A small model that answers yes/no questions on an image's attributes, trained from scratch.
Model: 9.13M parameters, encoder arch convnext, fusion encoder norm layernorm.
Training: normuon at rate 0.01, 17500 steps.
Rows from block 3 of the image encoder of a small model that answers yes/no questions on an image's attributes, named by matrix and row number. Rows with one number belong to one neuron. Each number is 128 + 32 x the weight over its row's rms, rounded and kept within 0 to 255. All counts start at 0. Numbers have three digits each.
After each neuron's rows are labels from the 100 images, of 14976, where the neuron reaches its highest value: "responds to" is what is common among them. Only what is clearly more common there than usual is listed. The data: photos of plants and fungi (iNaturalist). In brackets: how many of the 100.
# fc1: MLP up (encoder.blocks.3.mlp.fc1.weight, 1536x384), inputs 0-127
# fc2: MLP down (encoder.blocks.3.mlp.fc2.weight, 384x1536, transposed), outputs 0-127

fc1.286:124165156147142096108145152068121092161093172131126140153173100112112145172124122119078063136106134116131125157104097133132146025163141150162095088115144130178095110131140101161119168100132144107125139127104141121116134099111138122115111126196114116163142140107161067141087083080153157109160113070110115146140141110203100035136125095146160112146107124138148104131174178147115170165102
fc2.286:201161153136075121117130151149158138111162117104119160141055054144133141161200139120101135098112159079104181144094109146126128165129133139171096080131151121116103146153080122121110158134190122170095157103103149068143194131131128042094152102107142169083098158138112120108137148153108101118116154166147144098095178153161184078159130118080135128114070137103125094117100192156107124176139
responds to: class Liliopsida (29)

fc1.756:148073136160156114091209136179162066162106113171158117179094128168134137183104156141207146102137085141147129122118141145105126065090103145111168175154160140186125127128192093154090142108085169066125095121175151088134108100111120116102087135141142074147137123141120133148093095168159136183138163112087132197112114130125158081139122084133123138169179189144130171053141141147087118095118
fc2.756:155158158087089118127142140131144104115217085109161153163146194145115169114131139152078104067114146092119151078132178112058137177102182201139162113158085114142160096129111131121087122137196140105131128122157134187136137144104125127137132162136120101174088123106092173176170106119112145147175144116158134154176106128091142015124103165120157052117164174149120087143110163115128109177158
responds to: class Liliopsida (29)

fc1.210:138138155165133080106114158168076204176135189156103143171150127109121106060141200130194172140143105154160132128097111128110135138114147123128139126119107201138089129123124071125171140207165037136098083077099124161070142125108120147130103118065137070117117123121102120074153236150189175131122108136135171090100173056109137122148175114119157112123146087142150125154128134095208096091193
fc2.210:095164136113121129140151128141150145159079117120156140118150207093140130149084143129131123092131121122158113113162072157146113150173126074180096160156163114164179090140096094145167185111157157116138130158096149122147171133172164148101178093096138124130151146121127129105138146159152179131128148127201158114116194162144174202148160134128169119083128121176098117173066160112119150110097
responds to: class Liliopsida (26)

fc1.761:168149112138106106127139180121202097129076150164122136101133099192158167075075078118155166182098082068162143122106142128110102132128138142142169114114128146094130138154134183128151171147077146077164088074107108100146185088112130150113105170136119130139121084119124114136111162100056154104115103134080102058154152131151146163127105122097152106148186214124146157127131169149142127098165
fc2.761:150134116110108128149128145147114154166133107179108132161123160101139116130159128115107136112150126092115152052144166072148124092124157088180136171178196134146179146183171128063151200083119089123153131164114145164172121135141163173063099089129128078145098139127098095133099131113138136163154157155131133177094099161092115134121146185105128168138105136108144091142103067193110140142150
responds to: class Liliopsida (25)

fc1.459:092155135101133092107140168127185131146116117091147150151155157143085115086101143128101083107164119063122126074113104188084148113124034160167148101106140140155129070139100095146133131136142130097095142164097129091105149128180150148194153154137110135149131134149097128118071074071119146184131135109096152124069087125141133112128132152113200112161065078152127111135089176099087118094159
fc2.459:100073128126077123155151103131082139127167141132090126139148075101116126131130156126111113154137206129146123120149151109127114123104145119144133190079193161111142094095156125117066102137098038124091157176184134087171122098125099107098144113124124123110089071148081073145123142122136160170173110097122127083125145151113063094135134123135109082146116171098134124112126094166084101156089
responds to: class Liliopsida (25)

fc1.657:078187180143131160147060098086141130074217207120085125111128118160160117152135153109090118140024145108129131105150105166131067188095102144170160132140147108080160106105141153093114077104067117107153135101146141097118147166075130112085162181106140160156138125123086101139148080163094154116114093147123167105131131178187157171123089133129111107105101164133168128151145111122162135159199
fc2.657:082154094111182151131102135078077129032102127089156115115098102122131083137188137096151142129112203149150129164120137139153167126139128099117083049181167103109131150071202167164062131086147102119047171141107103199143083150127157129151151123119113125128153112163147122142117110126190111118144103149136131123175094147107106090123165129120094134213110039109157061151136104176133081117075
responds to: class Liliopsida (25)

fc1.83:190129130156161152205128131176085080164100171111137147112110119167113100107158122137108193090123099113150147161118157119085160139130174084151097088081121195116135091138125153116103065098091148162155114120141093146209173161143087142086142097189112168171150106121107122123192136161166179134123135139129122122137099123088124084084128091114121136042142124106136181186149172112132099153166
fc2.83:128102097099146134140152067103126110120144110132119098064151166114137141171157093127129131123090101056060140099146131131118095137165129094166134185061130108165101160118102155130196137093085131090152139122062136124122113143068139154169107116085165126127159111057130089131139107126156167139107161109116077157050131197115151157124123169120099113097026147158056200147108080097118162151167
responds to: order Asterales (27); family: Asteraceae (27)

fc1.315:130160187146112056072155129153142134092137114042171117123112147118107098095094090112152130122107108066112083131085104052116110146071036136095137140120108204148150115079111113132130141203075149154074154090155156152134130196114134109173088109133109133126195143134178118080114126102168155183178142146136066099207105135142141202114140194120133090126045205126154120138138108202122097100120
fc2.315:146126115136123160059117137119061158034167148091154152153147078143136111075126113097150161114191113158140112154105153120124124105076121169128116128085133145160127182138141110069173117082149129151111141078150092087117098116109082132112143114148112136172147130164127170126084136090129093142130175138161070105085150174142148062148110116143079074153126088131088079159153096108118062079120
responds to: order Caryophyllales (25)

fc1.137:083125073133060097191144135156105077173155098156183147101134141128134161147093117156164184099132147133120163177098166162109136131160156098166155177107106099072115138151099122156183160132129200141183178150150099101109142103154118102163168211125142109144146092097097139145117123075165089147104106130155143144082068117152118137131111161069158166094145073154154162158113156156152121041136
fc2.137:122120122120156040096148119065156064157134112174154126113122152092164153122161086076103129102117131193134153119108080132167071177121128150126166159129183090114132078140100134173089108165092079107185201158115131180114086130104164134130160151112155130085156120118143140138084138098158124119085156121166100138048235131075115139154202216173142141082145113157101073155149158105119108104116
responds to: order Asterales (28); family: Asteraceae (27)

fc1.696:191086168133124137106088115113063133186125097025152150162156102162127110125142116099114098155153138175127118157099114097057142136133153104084168131131160075113083142113108148147105105133093162134142109183101129076169122111176119136106112146154129108126097108113146147170170124110096223156085064113105136192166185190200099140150129180129133089094117146153161172155173129101165133114118
fc2.696:130119105111118168112199126137167105101073153133124125099112162148126122083154182145120106133160152164125105113146126179091121190135191151115106130059144142109108152141100098147150100156153121121097078096170100146083096145096116165095240152109079129149161119124120135112128113130129035107147179153153149111076127195194086101109116121132152105102119111143083165163240124129176115141119
responds to: order Caryophyllales (26)

fc1.308:121167154110166124135093086158143170150098091175085120157138122174143159066074105154123137093145127204124158171136117143116131028124133157081108146114126170097130121159137116151101131116113075126056076170148126138141164112137110120194126092084124172146134160127096076101097087103085142139145130079097104147108124132121117070103153130187147107117201150095169148122107087077124191087101
fc2.308:106130100128170152122095109124204106097143180191160156159123140166115121149092149083176110151101169130093163105121112187102071176121160133145180136112087109116175101125174120094151170137125161146090121147153164082114108117173190111168082100140142186119148125127187141154142127154176158120154098138164154124147143095130155201114154161117131154111148157149142181102137060155089096123106
responds to: order Asparagales (28); family: Asparagaceae (28); text has "yucca" (25)

fc1.650:062188119155133083123098155135072160072127166155205155067114124109101101167114164113122135130093137120100147174155120151096138169126168160123092100174141166082127144143116144178111152166090122147119123167143159193155147124175112137147070138106134126174116172098131058134140148127185147098113140097183113176142152119045081088081112113132149168182183162107117097111121150085123113168160
fc2.650:128141160106187162095122142091044079160116138142131138169113191077097145085128148079115105106111116127092121104105091078112140070111115111105081167139096139186067112113128163102073154128122085121143112086104102121110135108122174103126170117107105085078116093083119143121114174132058149108115087187138025136154131068092123160116154133157126122135137088099146176079150209186163122063153
responds to: kingdom Fungi (38); phylum Basidiomycota (36); class Agaricomycetes (36); order: Polyporales (27)

fc1.755:148163126133127140115173145103137082154123143082098118194099100138123137099103124048158174107106100116107074190105149177137129151113081138073134134138180175141121113158104088188130139195084120163085103137118111213171082119154131113126105084145138128134145118110136154109094156122107185137139050116139104111166143096212134160117156208047117105110041126148177171106253157172078168077082
fc2.755:145070144130183151129094117093118157090067118079162124161172044131088142121097129108102171106129130118123113106116139102060123149119124151204193094120147123200095228119144155124187091156161160165092162065128133122127107108110172163131083078133089130153125143100143140099049123099074115117162120110150089154110086126141118143181125058101134105137138142177112080100088106132138147094110
responds to: kingdom Fungi (25)

fc1.231:119147105156106108119148141092043108114192180055104154114136117120097089114167146134130189153176133156143089120154143135145144132134188146116136142113125150123109127100074152158144119147132159141101134187079123176241148138119182079064163150141092146188142111135109056145156148150123112087113148113120142096183114121153115114128110116109182135100117203066130060196138137122095142121162
fc2.231:101070153082208176132129145062081107119084047116090173144085101154109064155163215119143178100156129101127123115142152054125107133136103098154142117198117152127104135150123130101061111139111093164140150093113152137133167114083174099107134165119157174171147129148144104119156172089096147129099111081130067133157100079100114159126075098186155128131124122075145135181064107102122085068182
responds to: kingdom Fungi (32); phylum Basidiomycota (30); class Agaricomycetes (30)

fc1.744:118089095096087047179116107106090104161133139166156120149099105101121090134078147114134149097143115174087146117121126139154061101132145128105111093151178113148126131178066147154133157168194151120108101133151094122187116113151096115070148123161115110056108154151175092118169170025153097165122126124085148153088194097116139153148137153165163120115157135103139090077125119092128123171103
fc2.744:103095071131139131118083097147208130114102115133148132089120103106135150146124156159092109139118100141139132156123164211050127140151207155165131150158059104153140097110189145122155200167176113085096098072134134077147123154138155162089152141110178160118139164135172144121128075157130138113116119154137115112114104095141129253134122149111149138147167135205140134098122106120133153155101
responds to: class: Liliopsida (27); order Asparagales (26); family: Asparagaceae (26)

fc1.201:159098135141084060177134058089116093155149127124127101190154135112135088105122183100073135121132149151116115142098142188169152126104074079104166132094148070147144119105187115150172109097185139181135156123096090038114130075106088090101137145134118104127151087137192207132153096102140155164114167093082065171067120102157107116121137099196129148127123112086111113092155096083161107154138
fc2.201:156143093125111141175091101049161135113120139109130136105129091144110099177127158124085144130152117128108183154136121107102139161100206161173091129121107117102106110198137137128131129130156096104112205074171111139128194104141183112141214137125063178119107115136143131132127119121094132115069148119173089118156128166114096164189125117148128144098129157163173104148114159100116127146175
responds to: order Asparagales (34); family: Asparagaceae (34); text has "yucca" (30)

fc1.532:121197138120155112139129159099148225062142108084048148081139096142111139054093140121102166090092112152127053054142183149098111141112150129113123124118136054107182108110116113111108169208146144129146093081147148106153128183170152128102136098172117156141133126166122150184126130170157098130121166122160171101121159155175155130131091124141119166170121067129123101138202117099136128143188
fc2.532:108072120145134107150129086135146160178080142188162138135156135102122130142229123105116116134162113110064138153105157077139115078115172081135109146107169210116076147130157146065126129071162105130132120101128127126176145113141151110127165134139172192095130190083043121113110139168066163127112135159125097103138119076170138155070104154195104109138071103065137172146125107113127170161124
responds to: class: Liliopsida (30); order Asparagales (28); family: Asparagaceae (28)