config.toml
encoder_arch = "convnext"
model = "model that answers yes/no questions on an image's attributes"
dataset = "photos of plants and fungi (iNaturalist)"
train_examples = 90422
image_size = 96
crop_scale_min = 1
horizontal_flip = true
color_jitter = 0.1
cutout = 0.4
questions_per_image = 4
encoder_isotropic = true
encoder_norm = "rmsnorm"
encoder_activation = "gelu"
encoder_mlp_ratio = 4
encoder_layer_scale_init = 0.01
encoder_inner_norm = false
encoder_drop_path = 0.15
encoder_patch_size = [12, 12]
encoder_layers = 6
encoder_width = 384
encoder_kernel_size = 3
fusion = "cross_attention"
fusion_encoder_width = 128
fusion_encoder_layers = 6
fusion_encoder_norm = "layernorm"
fusion_encoder_norm_position = "sandwich"
fusion_encoder_activation = "gelu"
fusion_encoder_mlp_ratio = 3
fusion_encoder_head_dim = 64
fusion_encoder_fused_qkv = true
fusion_encoder_bias = "all"
fusion_encoder_qk_norm = false
fusion_encoder_parallel_block = false
fusion_encoder_inner_norm = false
fusion_encoder_positions = "rope"
fusion_encoder_cross_attention_every = 1
init = "xavier_uniform"
residual_init = "none"
optimizer = "normuon"
muon_scale = "original"
lr = 0.01
momentum = 0.9
nesterov = true
orthogonalizer = "polar_express"
adamw_lr_other_params = 0.00097
grad_clip = 5.0
steps = 17500
batch_size = 128
epochs = 24.8
lr_schedule = "wsd"
decay_fraction = 0.3
final_lr_fraction = 0.01
warmup_steps = 350
weight_decay = 0.01
adamw_weight_decay_other_params = 0
Rows from block 2 of the fusion encoder of a small model that answers yes/no questions on an image's attributes, named by matrix and row number. Rows with one number belong to one neuron. Each number is 128 + 32 x the weight over its row's rms, rounded and kept within 0 to 255. All counts start at 0.
After each neuron's rows are labels from the 100 texts, of 14976, where the neuron reaches its highest value: "fires on" is the input token at the peak. Only what is clearly more common there than usual is listed. The data: photos of plants and fungi (iNaturalist). In brackets: how many of the 100, against the usual share in percent.
# fc1: MLP up (fusion_encoder.blocks.2.mlp.fc1.weight, 384x128), inputs 64-127
# fc2: MLP down (fusion_encoder.blocks.2.mlp.fc2.weight, 128x384, transposed), outputs 64-127

fc1.45 [ 94 129 140 124 119 102 109 123 188 131 157  76 113 166 122  96 116 114 156 131 176 137  79 115 117 100  79 106 100 125 142 205 145 149  88 129 145 126 140 135 111 207 131 161 157 126 120 139 162 166  82 162 154  51 144 137 124 134 129 181 123 193 114 112]
fc2.45 [152 162 126 119 136 129  92 136 128  66 112 114 101 115 143 134 121  99 119 147  89 166 147 119 129 121  95 149 114 124 176  96 123 110 136 135 124  84 134 151  50  71 156 137 105 149 211 109 152 157 200 143 148 139 114 147 144 119  95 106 223 133 112  95]
fires on: "kingdom Fungi" (15 vs 1.1); "order Liliales" (15 vs 0.5)

fc1.281 [106 126 141 105  99 111 116  95 119 142  80 149 119 103  92 133  60 131 169 128 143 186  95 111 149 123 145  83 148 147 145 155 159 101  92 138 134  85 162 107 108 161 102  99 140 105 114  93  48 164 134 105 159 178 143 157 103 159 144  76  99 118 145 144]
fc2.281 [ 97 109 157 144 103 146 146 149 153 155 154 141  96  66 140 137  62 100 134 154 130 128 127 160 196 174 128  94 141 149 152  79 132 140 128 124 151 145 118 158  81 128  70 169 130 134 107 101  71 152 157 157 120  48 165  41 147 162 171 175 106 148 119 183]
fires on: "kingdom Fungi" (20 vs 1.1); "class Liliopsida" (14 vs 2.9); "class Lecanoromycetes" (9 vs 0.3)

fc1.142 [107 130 160 175 104 111 148 132 122  73 134 154 100  66 120 122  74 165 157 135 199 122 170 146  89 104 167 153 132 123 143  86 126 103 146 144  89 112 132  94 195 165 158  60 107  94 143 177 131 146 164 123 147 130 109 152 143  49 134 165 123  64 159 130]
fc2.142 [133 101  90 180 121 114 153 124  91 145 188 153 118 133 150 158  73 143 179 103 167  65 108 126 243 156 118 185 105 153 120 169  78 153  84 134 135 133 128 124 125 102  49 161 120 195  97  80 120 120 186 134 119 118 146 127 104 156  94 164 129 120 103 130]
fires on: "kingdom Fungi" (44 vs 1.1); "order Polyporales" (24 vs 0.4); "class Agaricomycetes" (17 vs 0.7)

fc1.347 [170 115  94 150 141 143 100 136 164 144 133  62 136 114 129 148  82  65 141 140 104 115  85 115 153 127 117 170 121 169 104 187 143 118 115 145  86 173  50 203 118 152 139 123 144 157 155 109  52 175 121 117 165 132  87 157  97 105  75 119 157 167 163 122]
fc2.347 [ 97 115 143 130 153 105 100 144 133 120 138  91  79 150 109 124 142 169 132  83 131 122 186 113 141 175 135  94 110 132 105 115 102 104  97 113 176 145 117 122  98 118 129  97 123 141 115 120 200 140 176  94 108 152 185 124 140  81 149 143 149  87 100 144]
fires on: "order Rosales" (35 vs 2.2); "order Asterales" (20 vs 3.5); "order Dipsacales" (12 vs 1.1); "order Gentianales" (8 vs 1)

fc1.213 [127 131 132 121 112 142 161 162 109 108 101 174  86 139 138 110 133 117 124 146 128 118 123  77 115 159  32 204 145 140 178 134 104 115 148  92 107 118  50 132 133 112 123 161 119 147 135 103  76 129 135 154 126  99 138 135 183 121 111 127  83 127 133 140]
fc2.213 [166 136 152 108 137 140 143  80 142 153 127 114 146 100 120 115  94  82 138 118 122 136 169 120  94 161 103  93 110 111  97 145 153 124  92 147 135 154 101  59 151 122 156 103 126  94 142 139 134 118 112 104  95 155 127 114 119 152 142  39 195 113 150  73]
fires on: "order Rosales" (30 vs 2.2)

fc1.366 [ 91  77 149  90 125 112  80 156 168 149 137  82  73 139 137 169  78 161 147 142 182 109 141 127 127 109  98 111 182 123 148 129 125 101 102 105  82 120 147 172 117 192 109 114 156 123 112 139 112  66  98 149 142 109 210 151 141 159  92 200 124 122  86 109]
fc2.366 [123 175 152 119  71 139 123 202 123 158 117 165 105 101 119  83 143 130 131 109 166 138 124 115 164  59 146 186 134 112 113 101 103 145 118  95 123 160 130 116  83 116 144  75  36 154 160 133 172  93 150 126 127 184 137  95 125  80 116  31  43 136 132 132]
fires on: "order Rosales" (35 vs 2.2); "order Apiales" (29 vs 0.9); "order Sapindales" (18 vs 1.1)

fc1.0 [149  79 109 111  87 122 172  99 128 153 143 173 118 119  56 171 148 149 127  86 186 158 136 115  71 149 117 138 123 118 173 132 139 112 106 132 102  88 106 170  96 107  96 111 144 154 146 139 146 122 150 156 170  97 140 198 161  47 140 151 183 120 122 101]
fc2.0 [177 142 148 109 114 117 166 120 113 121 122  87 156  85 114  86 115  77 167  86 121 128 159 137 128 139  92 179 145 118 140 146 140 155 122 122 102 155  89  59 197 143 108 105  84  70 112 124  93  87 131 103 104 139 111  81 110 144 187 120 147  98 122 106]
fires on: "order Rosales" (31 vs 2.2); "order Asterales" (20 vs 3.5); "order Sapindales" (15 vs 1.1); "order Apiales" (14 vs 0.9)

fc1.241 [163  86 110 153 135  71  97 141 180 115 100 125  82 126  66 130 205 144 125 146 175 111 132 132  78 176 123 141 101 191 116 101  91 157 151  67 100 125 150 142 125  81 137 132 134 158 141 136 143 101 114 121 124  58 122 142 175  98  84 152 144 136 135 154]
fc2.241 [141  72 158  48 113 122  70  98 166 147  93 220 153  84 120 129 151 131 140 124 156 135 113 106 118  98 136 168 132  70 142 140 130 149 175 126  91 113 117  70 110 135 141 136  80 151 158 139 165 118 113 149 123 185 141 120 155 103 105 157 133 156 107 146]
fires on: "order Rosales" (31 vs 2.2); "order Poales" (29 vs 0.6); "order Apiales" (19 vs 0.9); "order Asterales" (8 vs 3.5)