python train.py --model="model that answers yes/no questions on an image's attributes" --dataset="photos of plants and fungi (iNaturalist)" --train_examples=90422 --image_size=96 --crop_scale_min=1 --horizontal_flip=true --color_jitter=0.1 --cutout=0.4 --questions_per_image=4 --encoder_arch="convnext" --encoder_isotropic=true --encoder_norm="rmsnorm" --encoder_activation="gelu" --encoder_mlp_ratio=4 --encoder_layer_scale_init=0.01 --encoder_inner_norm=false --encoder_drop_path=0.15 --encoder_patch_size=[12, 12] --encoder_layers=6 --encoder_width=384 --encoder_kernel_size=3 --fusion="cross_attention" --fusion_encoder_width=128 --fusion_encoder_layers=6 --fusion_encoder_norm="layernorm" --fusion_encoder_norm_position="sandwich" --fusion_encoder_activation="gelu" --fusion_encoder_mlp_ratio=3 --fusion_encoder_head_dim=64 --fusion_encoder_fused_qkv=true --fusion_encoder_bias="all" --fusion_encoder_qk_norm=false --fusion_encoder_parallel_block=false --fusion_encoder_inner_norm=false --fusion_encoder_positions="rope" --fusion_encoder_cross_attention_every=1 --init="xavier_uniform" --residual_init="none" --optimizer="normuon" --muon_scale="original" --learning_rate=0.01 --momentum=0.9 --nesterov=true --orthogonalizer="polar_express" --adamw_lr_other_params=0.00097 --max_grad_norm=5.0 --max_steps=17500 --batch_size=128 --epochs=24.8 --lr_schedule="wsd" --decay_fraction=0.3 --final_lr_fraction=0.01 --warmup_steps=350 --weight_decay=0.01 --adamw_weight_decay_other_params=0
Rows from block 2 of the image encoder of a small model that answers yes/no questions on an image's attributes, named by matrix and row number. Rows with one number belong to one neuron. Each number is 128 + 32 x the weight over its row's rms, rounded and kept within 0 to 255. All counts start at 0. Numbers have three digits each.
After each neuron's rows are labels from the 100 images, of 14976, where the neuron reaches its highest value: "responds to" is what is common among them. Only what is clearly more common there than usual is listed. The data: photos of plants and fungi (iNaturalist). In brackets: how many of the 100.
# fc1: MLP up (encoder.blocks.2.mlp.fc1.weight, 1536x384), inputs 256-383
# fc2: MLP down (encoder.blocks.2.mlp.fc2.weight, 384x1536, transposed), outputs 256-383

fc1.635:102051095140105157131129093143146114143138145159111155073129105103114097127078121126106125124132122125163108179164117141204122151114108082123104104091138099149066162156050066084104152114102130078143137182110174152195146116127114042095166159166170160104132123050111141126127184115123083135109169130081093173106071103129145112162164132112179208125070152188125114111129143123136108062067
fc2.635:185176139119119133097135142142132127056138178129134201172147150114130179123137153084142184112107151124114117125094131115084145100081147164171146065111091098090086144119084172189179156109178132180116125170141120158146181110113127170105158178126149136152091070090148101136111070170156099177111087172101146089137215133141104116200118160054194165133136132188154149148216126139127104161105
responds to: order Asparagales (27); family: Asparagaceae (27); text has "yucca" (26)

fc1.389:100130143114157101099118114168104189079094119103160166133104149190124163170133119148138159149129153157116213105159140163096121159113104148093101138118116066085118156116103202088159134097105105144140121111078152157131123140143144168104164246107116158130100127120109117143165065163150045142123133085128074104160183097111172131137103155151125143141115062147193116092093173201141156102143
fc2.389:143131171123096130175109096098137172197163127133144082176115129091082074188106134117170191129081183078166187127108131092093110109157122135137146173178084177176129092116138118088118147156134165130143105120107153082080138162138103113073147088134154072145157112155128135117063105103148134157104122132139179146149128093132085098122157132091109109133148120067163090128161126142141137086129
responds to: order Asparagales (31); family: Asparagaceae (31); text has "yucca" (26)

fc1.674:153100182125073156093202111151151076170059135096142093112155126111141117103063112094141110151143165118121079072130128136130139193085102121147158158129118140094107164121164125040148130125134115094153126128112163116145124143218127102077147179113098065098091103144140084153095175193133126172102108109132108111139128193073136132134138089154129151133159140152143137115187178099098126170120
fc2.674:182056096099098095082159174225140144098116088155131147094115075154144134116123143133103070100126025128143140135238165073142074176209068187175105101129134161108150161141120081119088117165178140141121126125113134189125135089158134119115124125144117127132168113145074101153111137175098047138073142141144119175174189154110109121096190177141105102147126146073173169160116160079114091172040
responds to: class Liliopsida (27)

fc1.98:100080140111079142050153172182104117158116152093113111114118125157166086120080140057124140105126161075126071158100113205168101077182113116168092134137039211120116102120188100084136123123138083101160102181101131142121125114175142112106154122085110191111191131132140169120168154124125150097156129109126105139133104097106065154148115081101138128141106152071148158126127146087132131041124
fc2.98:168178159141107106059161179130096057139167144145087122162186183169131199105122168096175152142171073151135197104142102107096130100112114173102144135140105086102088102111135081135133135103121177142059112105136080086124221143155127161193122107147161128135060086172129097172134142117132159106180112139191086094144199149096154138194162145105179165152143158157131196138184142140171106158102
responds to: order Asparagales (32); family: Asparagaceae (31); text has "yucca" (27)

fc1.523:118176130171112146130174150144115146111137150079147126101139195101092141131074043155099057138147137072124123146086159162144159096142169101081117067147016147110068095147100122098113104164156169138206087113178101121133111073122122037132171088181098104156127145104119131154154184110153106154152115086071133129116103130117104141122120109160127102145134178097138078187125127139118156111189
fc2.523:138177153122084127110121187084158059154135121079124129094104077115152156136153205110122039129139166093124136098100141141106126142126147139122084107123124098116134176135173118130104122104123066121101100122113087149127163089211101239152112153134112167087150084093172179072087128192117104142125124153150068134152190093155111132105138046109089097141158098112148126101075127157116152045118
responds to: order Caryophyllales (48); family: Cactaceae (46); text has "cactus" (36)

fc1.36:136106150104167116112122148104109112119104169166086099138140118117136125137085128136131135192128121191112128106137157169150102108113162101137114148108113120090057212097157108097145131143126158159151143074132144166151139138122135187133104109147160100111136168154120139137168103105149161127074114172122007161128117143080143127110160115179171136118156100138109017158119107143117155118142
fc2.36:155157116107130101150099082148146075097134082106179191141094164154142097131154138095181121122115085146132091145143149192117111132092114111086103139130114147130111133076132139140158174137122183169095143162073125073144112146161130133152198135156136130114167116086110133071133106145125117094129086128086110122172166158181131116162095145137135140115143138097161116149139091174144089045175
responds to: class Liliopsida (26)

fc1.474:125182084119105096103117103087126116146168133146112109136102116109121176139127089110137129152087103125130100108116177103161135124113138139056144124151104134126119102110074131120102085190086090131109112101189097090169105120084100136139126182129130150109157131175057153129111076113128098134130123123073038093205104139098185137128125120190127128121145078145156085171102110156158130205165
fc2.474:140163110099115107114133032125121113119154079090109132115081113120108137122138076122143089125208115080085153172152127072141136143118135095127156152159076141142140142133125154163159178125103159102119111112073115132138179136168156173110148090098146071182162161133147093152123122121149137127141135101159096161170147157163093130188100153188145168144110164066122151148126143092127133078175
responds to: class Liliopsida (27)

fc1.147:107086101134186148095151087076111157066127160104079061131124123126115108102144118157116101113168133140076147152102097212146153103133148137107152154129140100114090231151140135121107126164065180090149100119153078145111120074140070133144180147155134093083129164116113108122095026124064122133130100220157027170118142089089107111138095118150095113133120160112091099086080112134139140177129
fc2.147:158162123139168115126183100129173087150050101118103151121131130149103152112094125160154139145092152127112163119127130154102140106120108062101084110115104127140110152133135122164129168132113232126099088120041139090148158141147096181136167134134126102113102103094094145075146123060107134127170069108123114138121127122140169121187128130120135120130101122091088109205081122161119126042146
responds to: class Liliopsida (25)

fc1.423:133077090143173127044096188126130142088080182111127166110083135113193151133086177147088085096106126126152115208138100195163132118119108136122148102126101133131089147150157100101157168137188167145180099122113135105143102084187080103141113138126153126083152099093112122118119138112137153124125102103089074157117069185173143159150127151065158132113102103152096167055115112147103126118134
fc2.423:155109133121075113135128152092128112158112138150110141098123100173135116113143179133105160130140158139105124100157148157120102140105091170143184087139132137138127125130033135116175120151131171110076142131166102135145185125122152110151149153125143076150008153171103047084121131171142105128156098081173134084132147108087099177201134121068148122125066133134184096161178187158138125143094
responds to: class: Liliopsida (26); order Asparagales (25); family: Asparagaceae (25)

fc1.265:114087166083072050129158132180114112169101114065079183135116141121112142093100132158094122126053115116204153165109149140124122128061129124123131167174128121103104118025131119152142112144124095075157145109139152126116122182151155102116129124102160162121089117111105096136074088073158136127137130127158122136111158118151135127110171158124118143132194097068084127124054059151128107110176
fc2.265:138107161182131106119105127126059156192101115178107164123132161137154090115070100150116125142117149088087178129090123159113159128151112171102097121171145148146140151161097141088127125146115204105121133154089113211159121134145104115149167127120135082136138151111065144170112124116172138109103149084113069081085114130126126119134158130115090119177140168091083089126133122114082077155107
responds to: class Liliopsida (26); order Asparagales (25)

fc1.510:103094094082132056146201110135158186134127180195127110098076178138111113131116108198130142185081114163072164130146107136095210113182123125076097181141086102093074107126146125170140117112178131118129127157158062175124159172120132138048133174125135062143135146137042136141125130066148090110117136143100084193137089092134157104104109146109168152127144148162144113132044115116187133104093
fc2.510:132065185123154157075084100198166094091147087127100155170143154122091166117046127141097155046035063110131085113132108132104164068139072166169150105149117141151084109121131105161088146107107166099112170165166119078137175204106149116119140142182100141139145150149128171151140136115119134140142086102123118099101104131111064100108154097096108087203137175095090105107138125127128062142088
responds to: class Liliopsida (27)

fc1.60:080121104120092137147100106099121148124127154160113105145134105094108183123057172175123090109113125140099089141139135168178072112108152203099093111145137112110025170121172116081121190122119182125169164157143106187075123112101103092100116149132108166161184119138094142100181113139139148115088134130123078153127118114104122136150119111136139130105155160115056122143112104112147121130074
fc2.60:222115142110134131140207153143160092067146179128090169177119111119113153124146131111133185105134116137134091134151123108159118129074119183127143106164134140096081136130053114088153137173174167165117120101191145161148125169141183166145093177094124154103135096133089146173124120151155129186154082203121119136072182109109146177215075143099128161125086134104130124148116130127100092112131
responds to: order Asparagales (27); family: Asparagaceae (27); text has "yucca" (26)

fc1.715:093148141125110120147137116120108102169164129147171229111081180136078157076136089159081129206135093086178112188111151106140109145119142164143144162151111131149218128137103117108089142098120159057138120141060134041068098151205093139077056174114134110137154171139074126093095149158097140109101135118156174161165061128129118181124116090139153143169122134092096071093083148114129144154124
fc2.715:137138143122141080116138092145133122074138161114189155157093094203146137105119187090080097158110200106114129172106127134172127105178138161105164073125129088163169082135054125142135051135091120147099115070159132105107192136111146064167151112101099140157124151118126121108149109128144134137179138122166102130152137143126134090080117077088110143056130083139079115093118106183162122116046
responds to: order Caryophyllales (28)

fc1.229:103076165155160109115191147147064136114096162128107170102144104186152103078134125152093087142107174046107134128105172174136174112135128123125138122090090164127131110106162141086104171092122165120116168147137135139135101151127099141149115143149098136161147108069082141124082145120162087126123118196096080246122105085098112151139111117102122131123143084086102165118167114093086134096119
fc2.229:198125149170123126135141124086111132117100112136137122128182093142156166134147116126109125137106164129167193126127157121184152116111158137129140121096114089133138150132067100181112103130132162120154095148114090142079153103141111136150055100096146047059046147185127108108117116102169124090190122147129172132168089161083133091190144155104150158139131076132176145132198156163195039128107
responds to: class Liliopsida (26)

fc1.384:138087173122139132074098087146102139155094109168118106152135159142134182127148075143093131080168170077143102124111156118194136062161120130177114084163120095156019127164134064148050127166039099165225131153096088087095174159127118067160154117156164150090108129143083106146178156123106161095075097109101101141106129050146122136108125154170152106113155177106113160137123113160110134144190
fc2.384:152180126147125157088143139125161154121145132118105146094090135125115148167055140174080141100139154162103126132176116055146101116104175138129153120081044125137097110141153138136082148118137143142125108106114111089112087156150114158104093166105069206162129093082153175143170112147138143128126147104107040119128133123154168081111143151141068172166130141125129111097104084088169150157185
responds to: order Caryophyllales (36); family: Cactaceae (30)

fc1.579:062104092095144121120090153113145139096145206150144071167160137124137088137102087100157108125136142128092087097160114193178141128123135126127041134139134136147086149131110114118139094136110172123093134118202111148110110092123101097080125136129170079072138114154039090178165083081131146156131093170074000163107128097150101127104156127113151141137109105087087051105123104129124156099156
fc2.579:159143151146113094162129091142101104184086129105152104171166153100110166177128142144118101121107149137126117127142123186169080123124140071109093168135073123128115132162114158128108157115107202166074148154040137135179177138195129169118205150116113105131149084126091170120155119101136149131122082144102117143113173193154143094143158088146096115089137120084127105194109057154156133083188
responds to: class Liliopsida (26)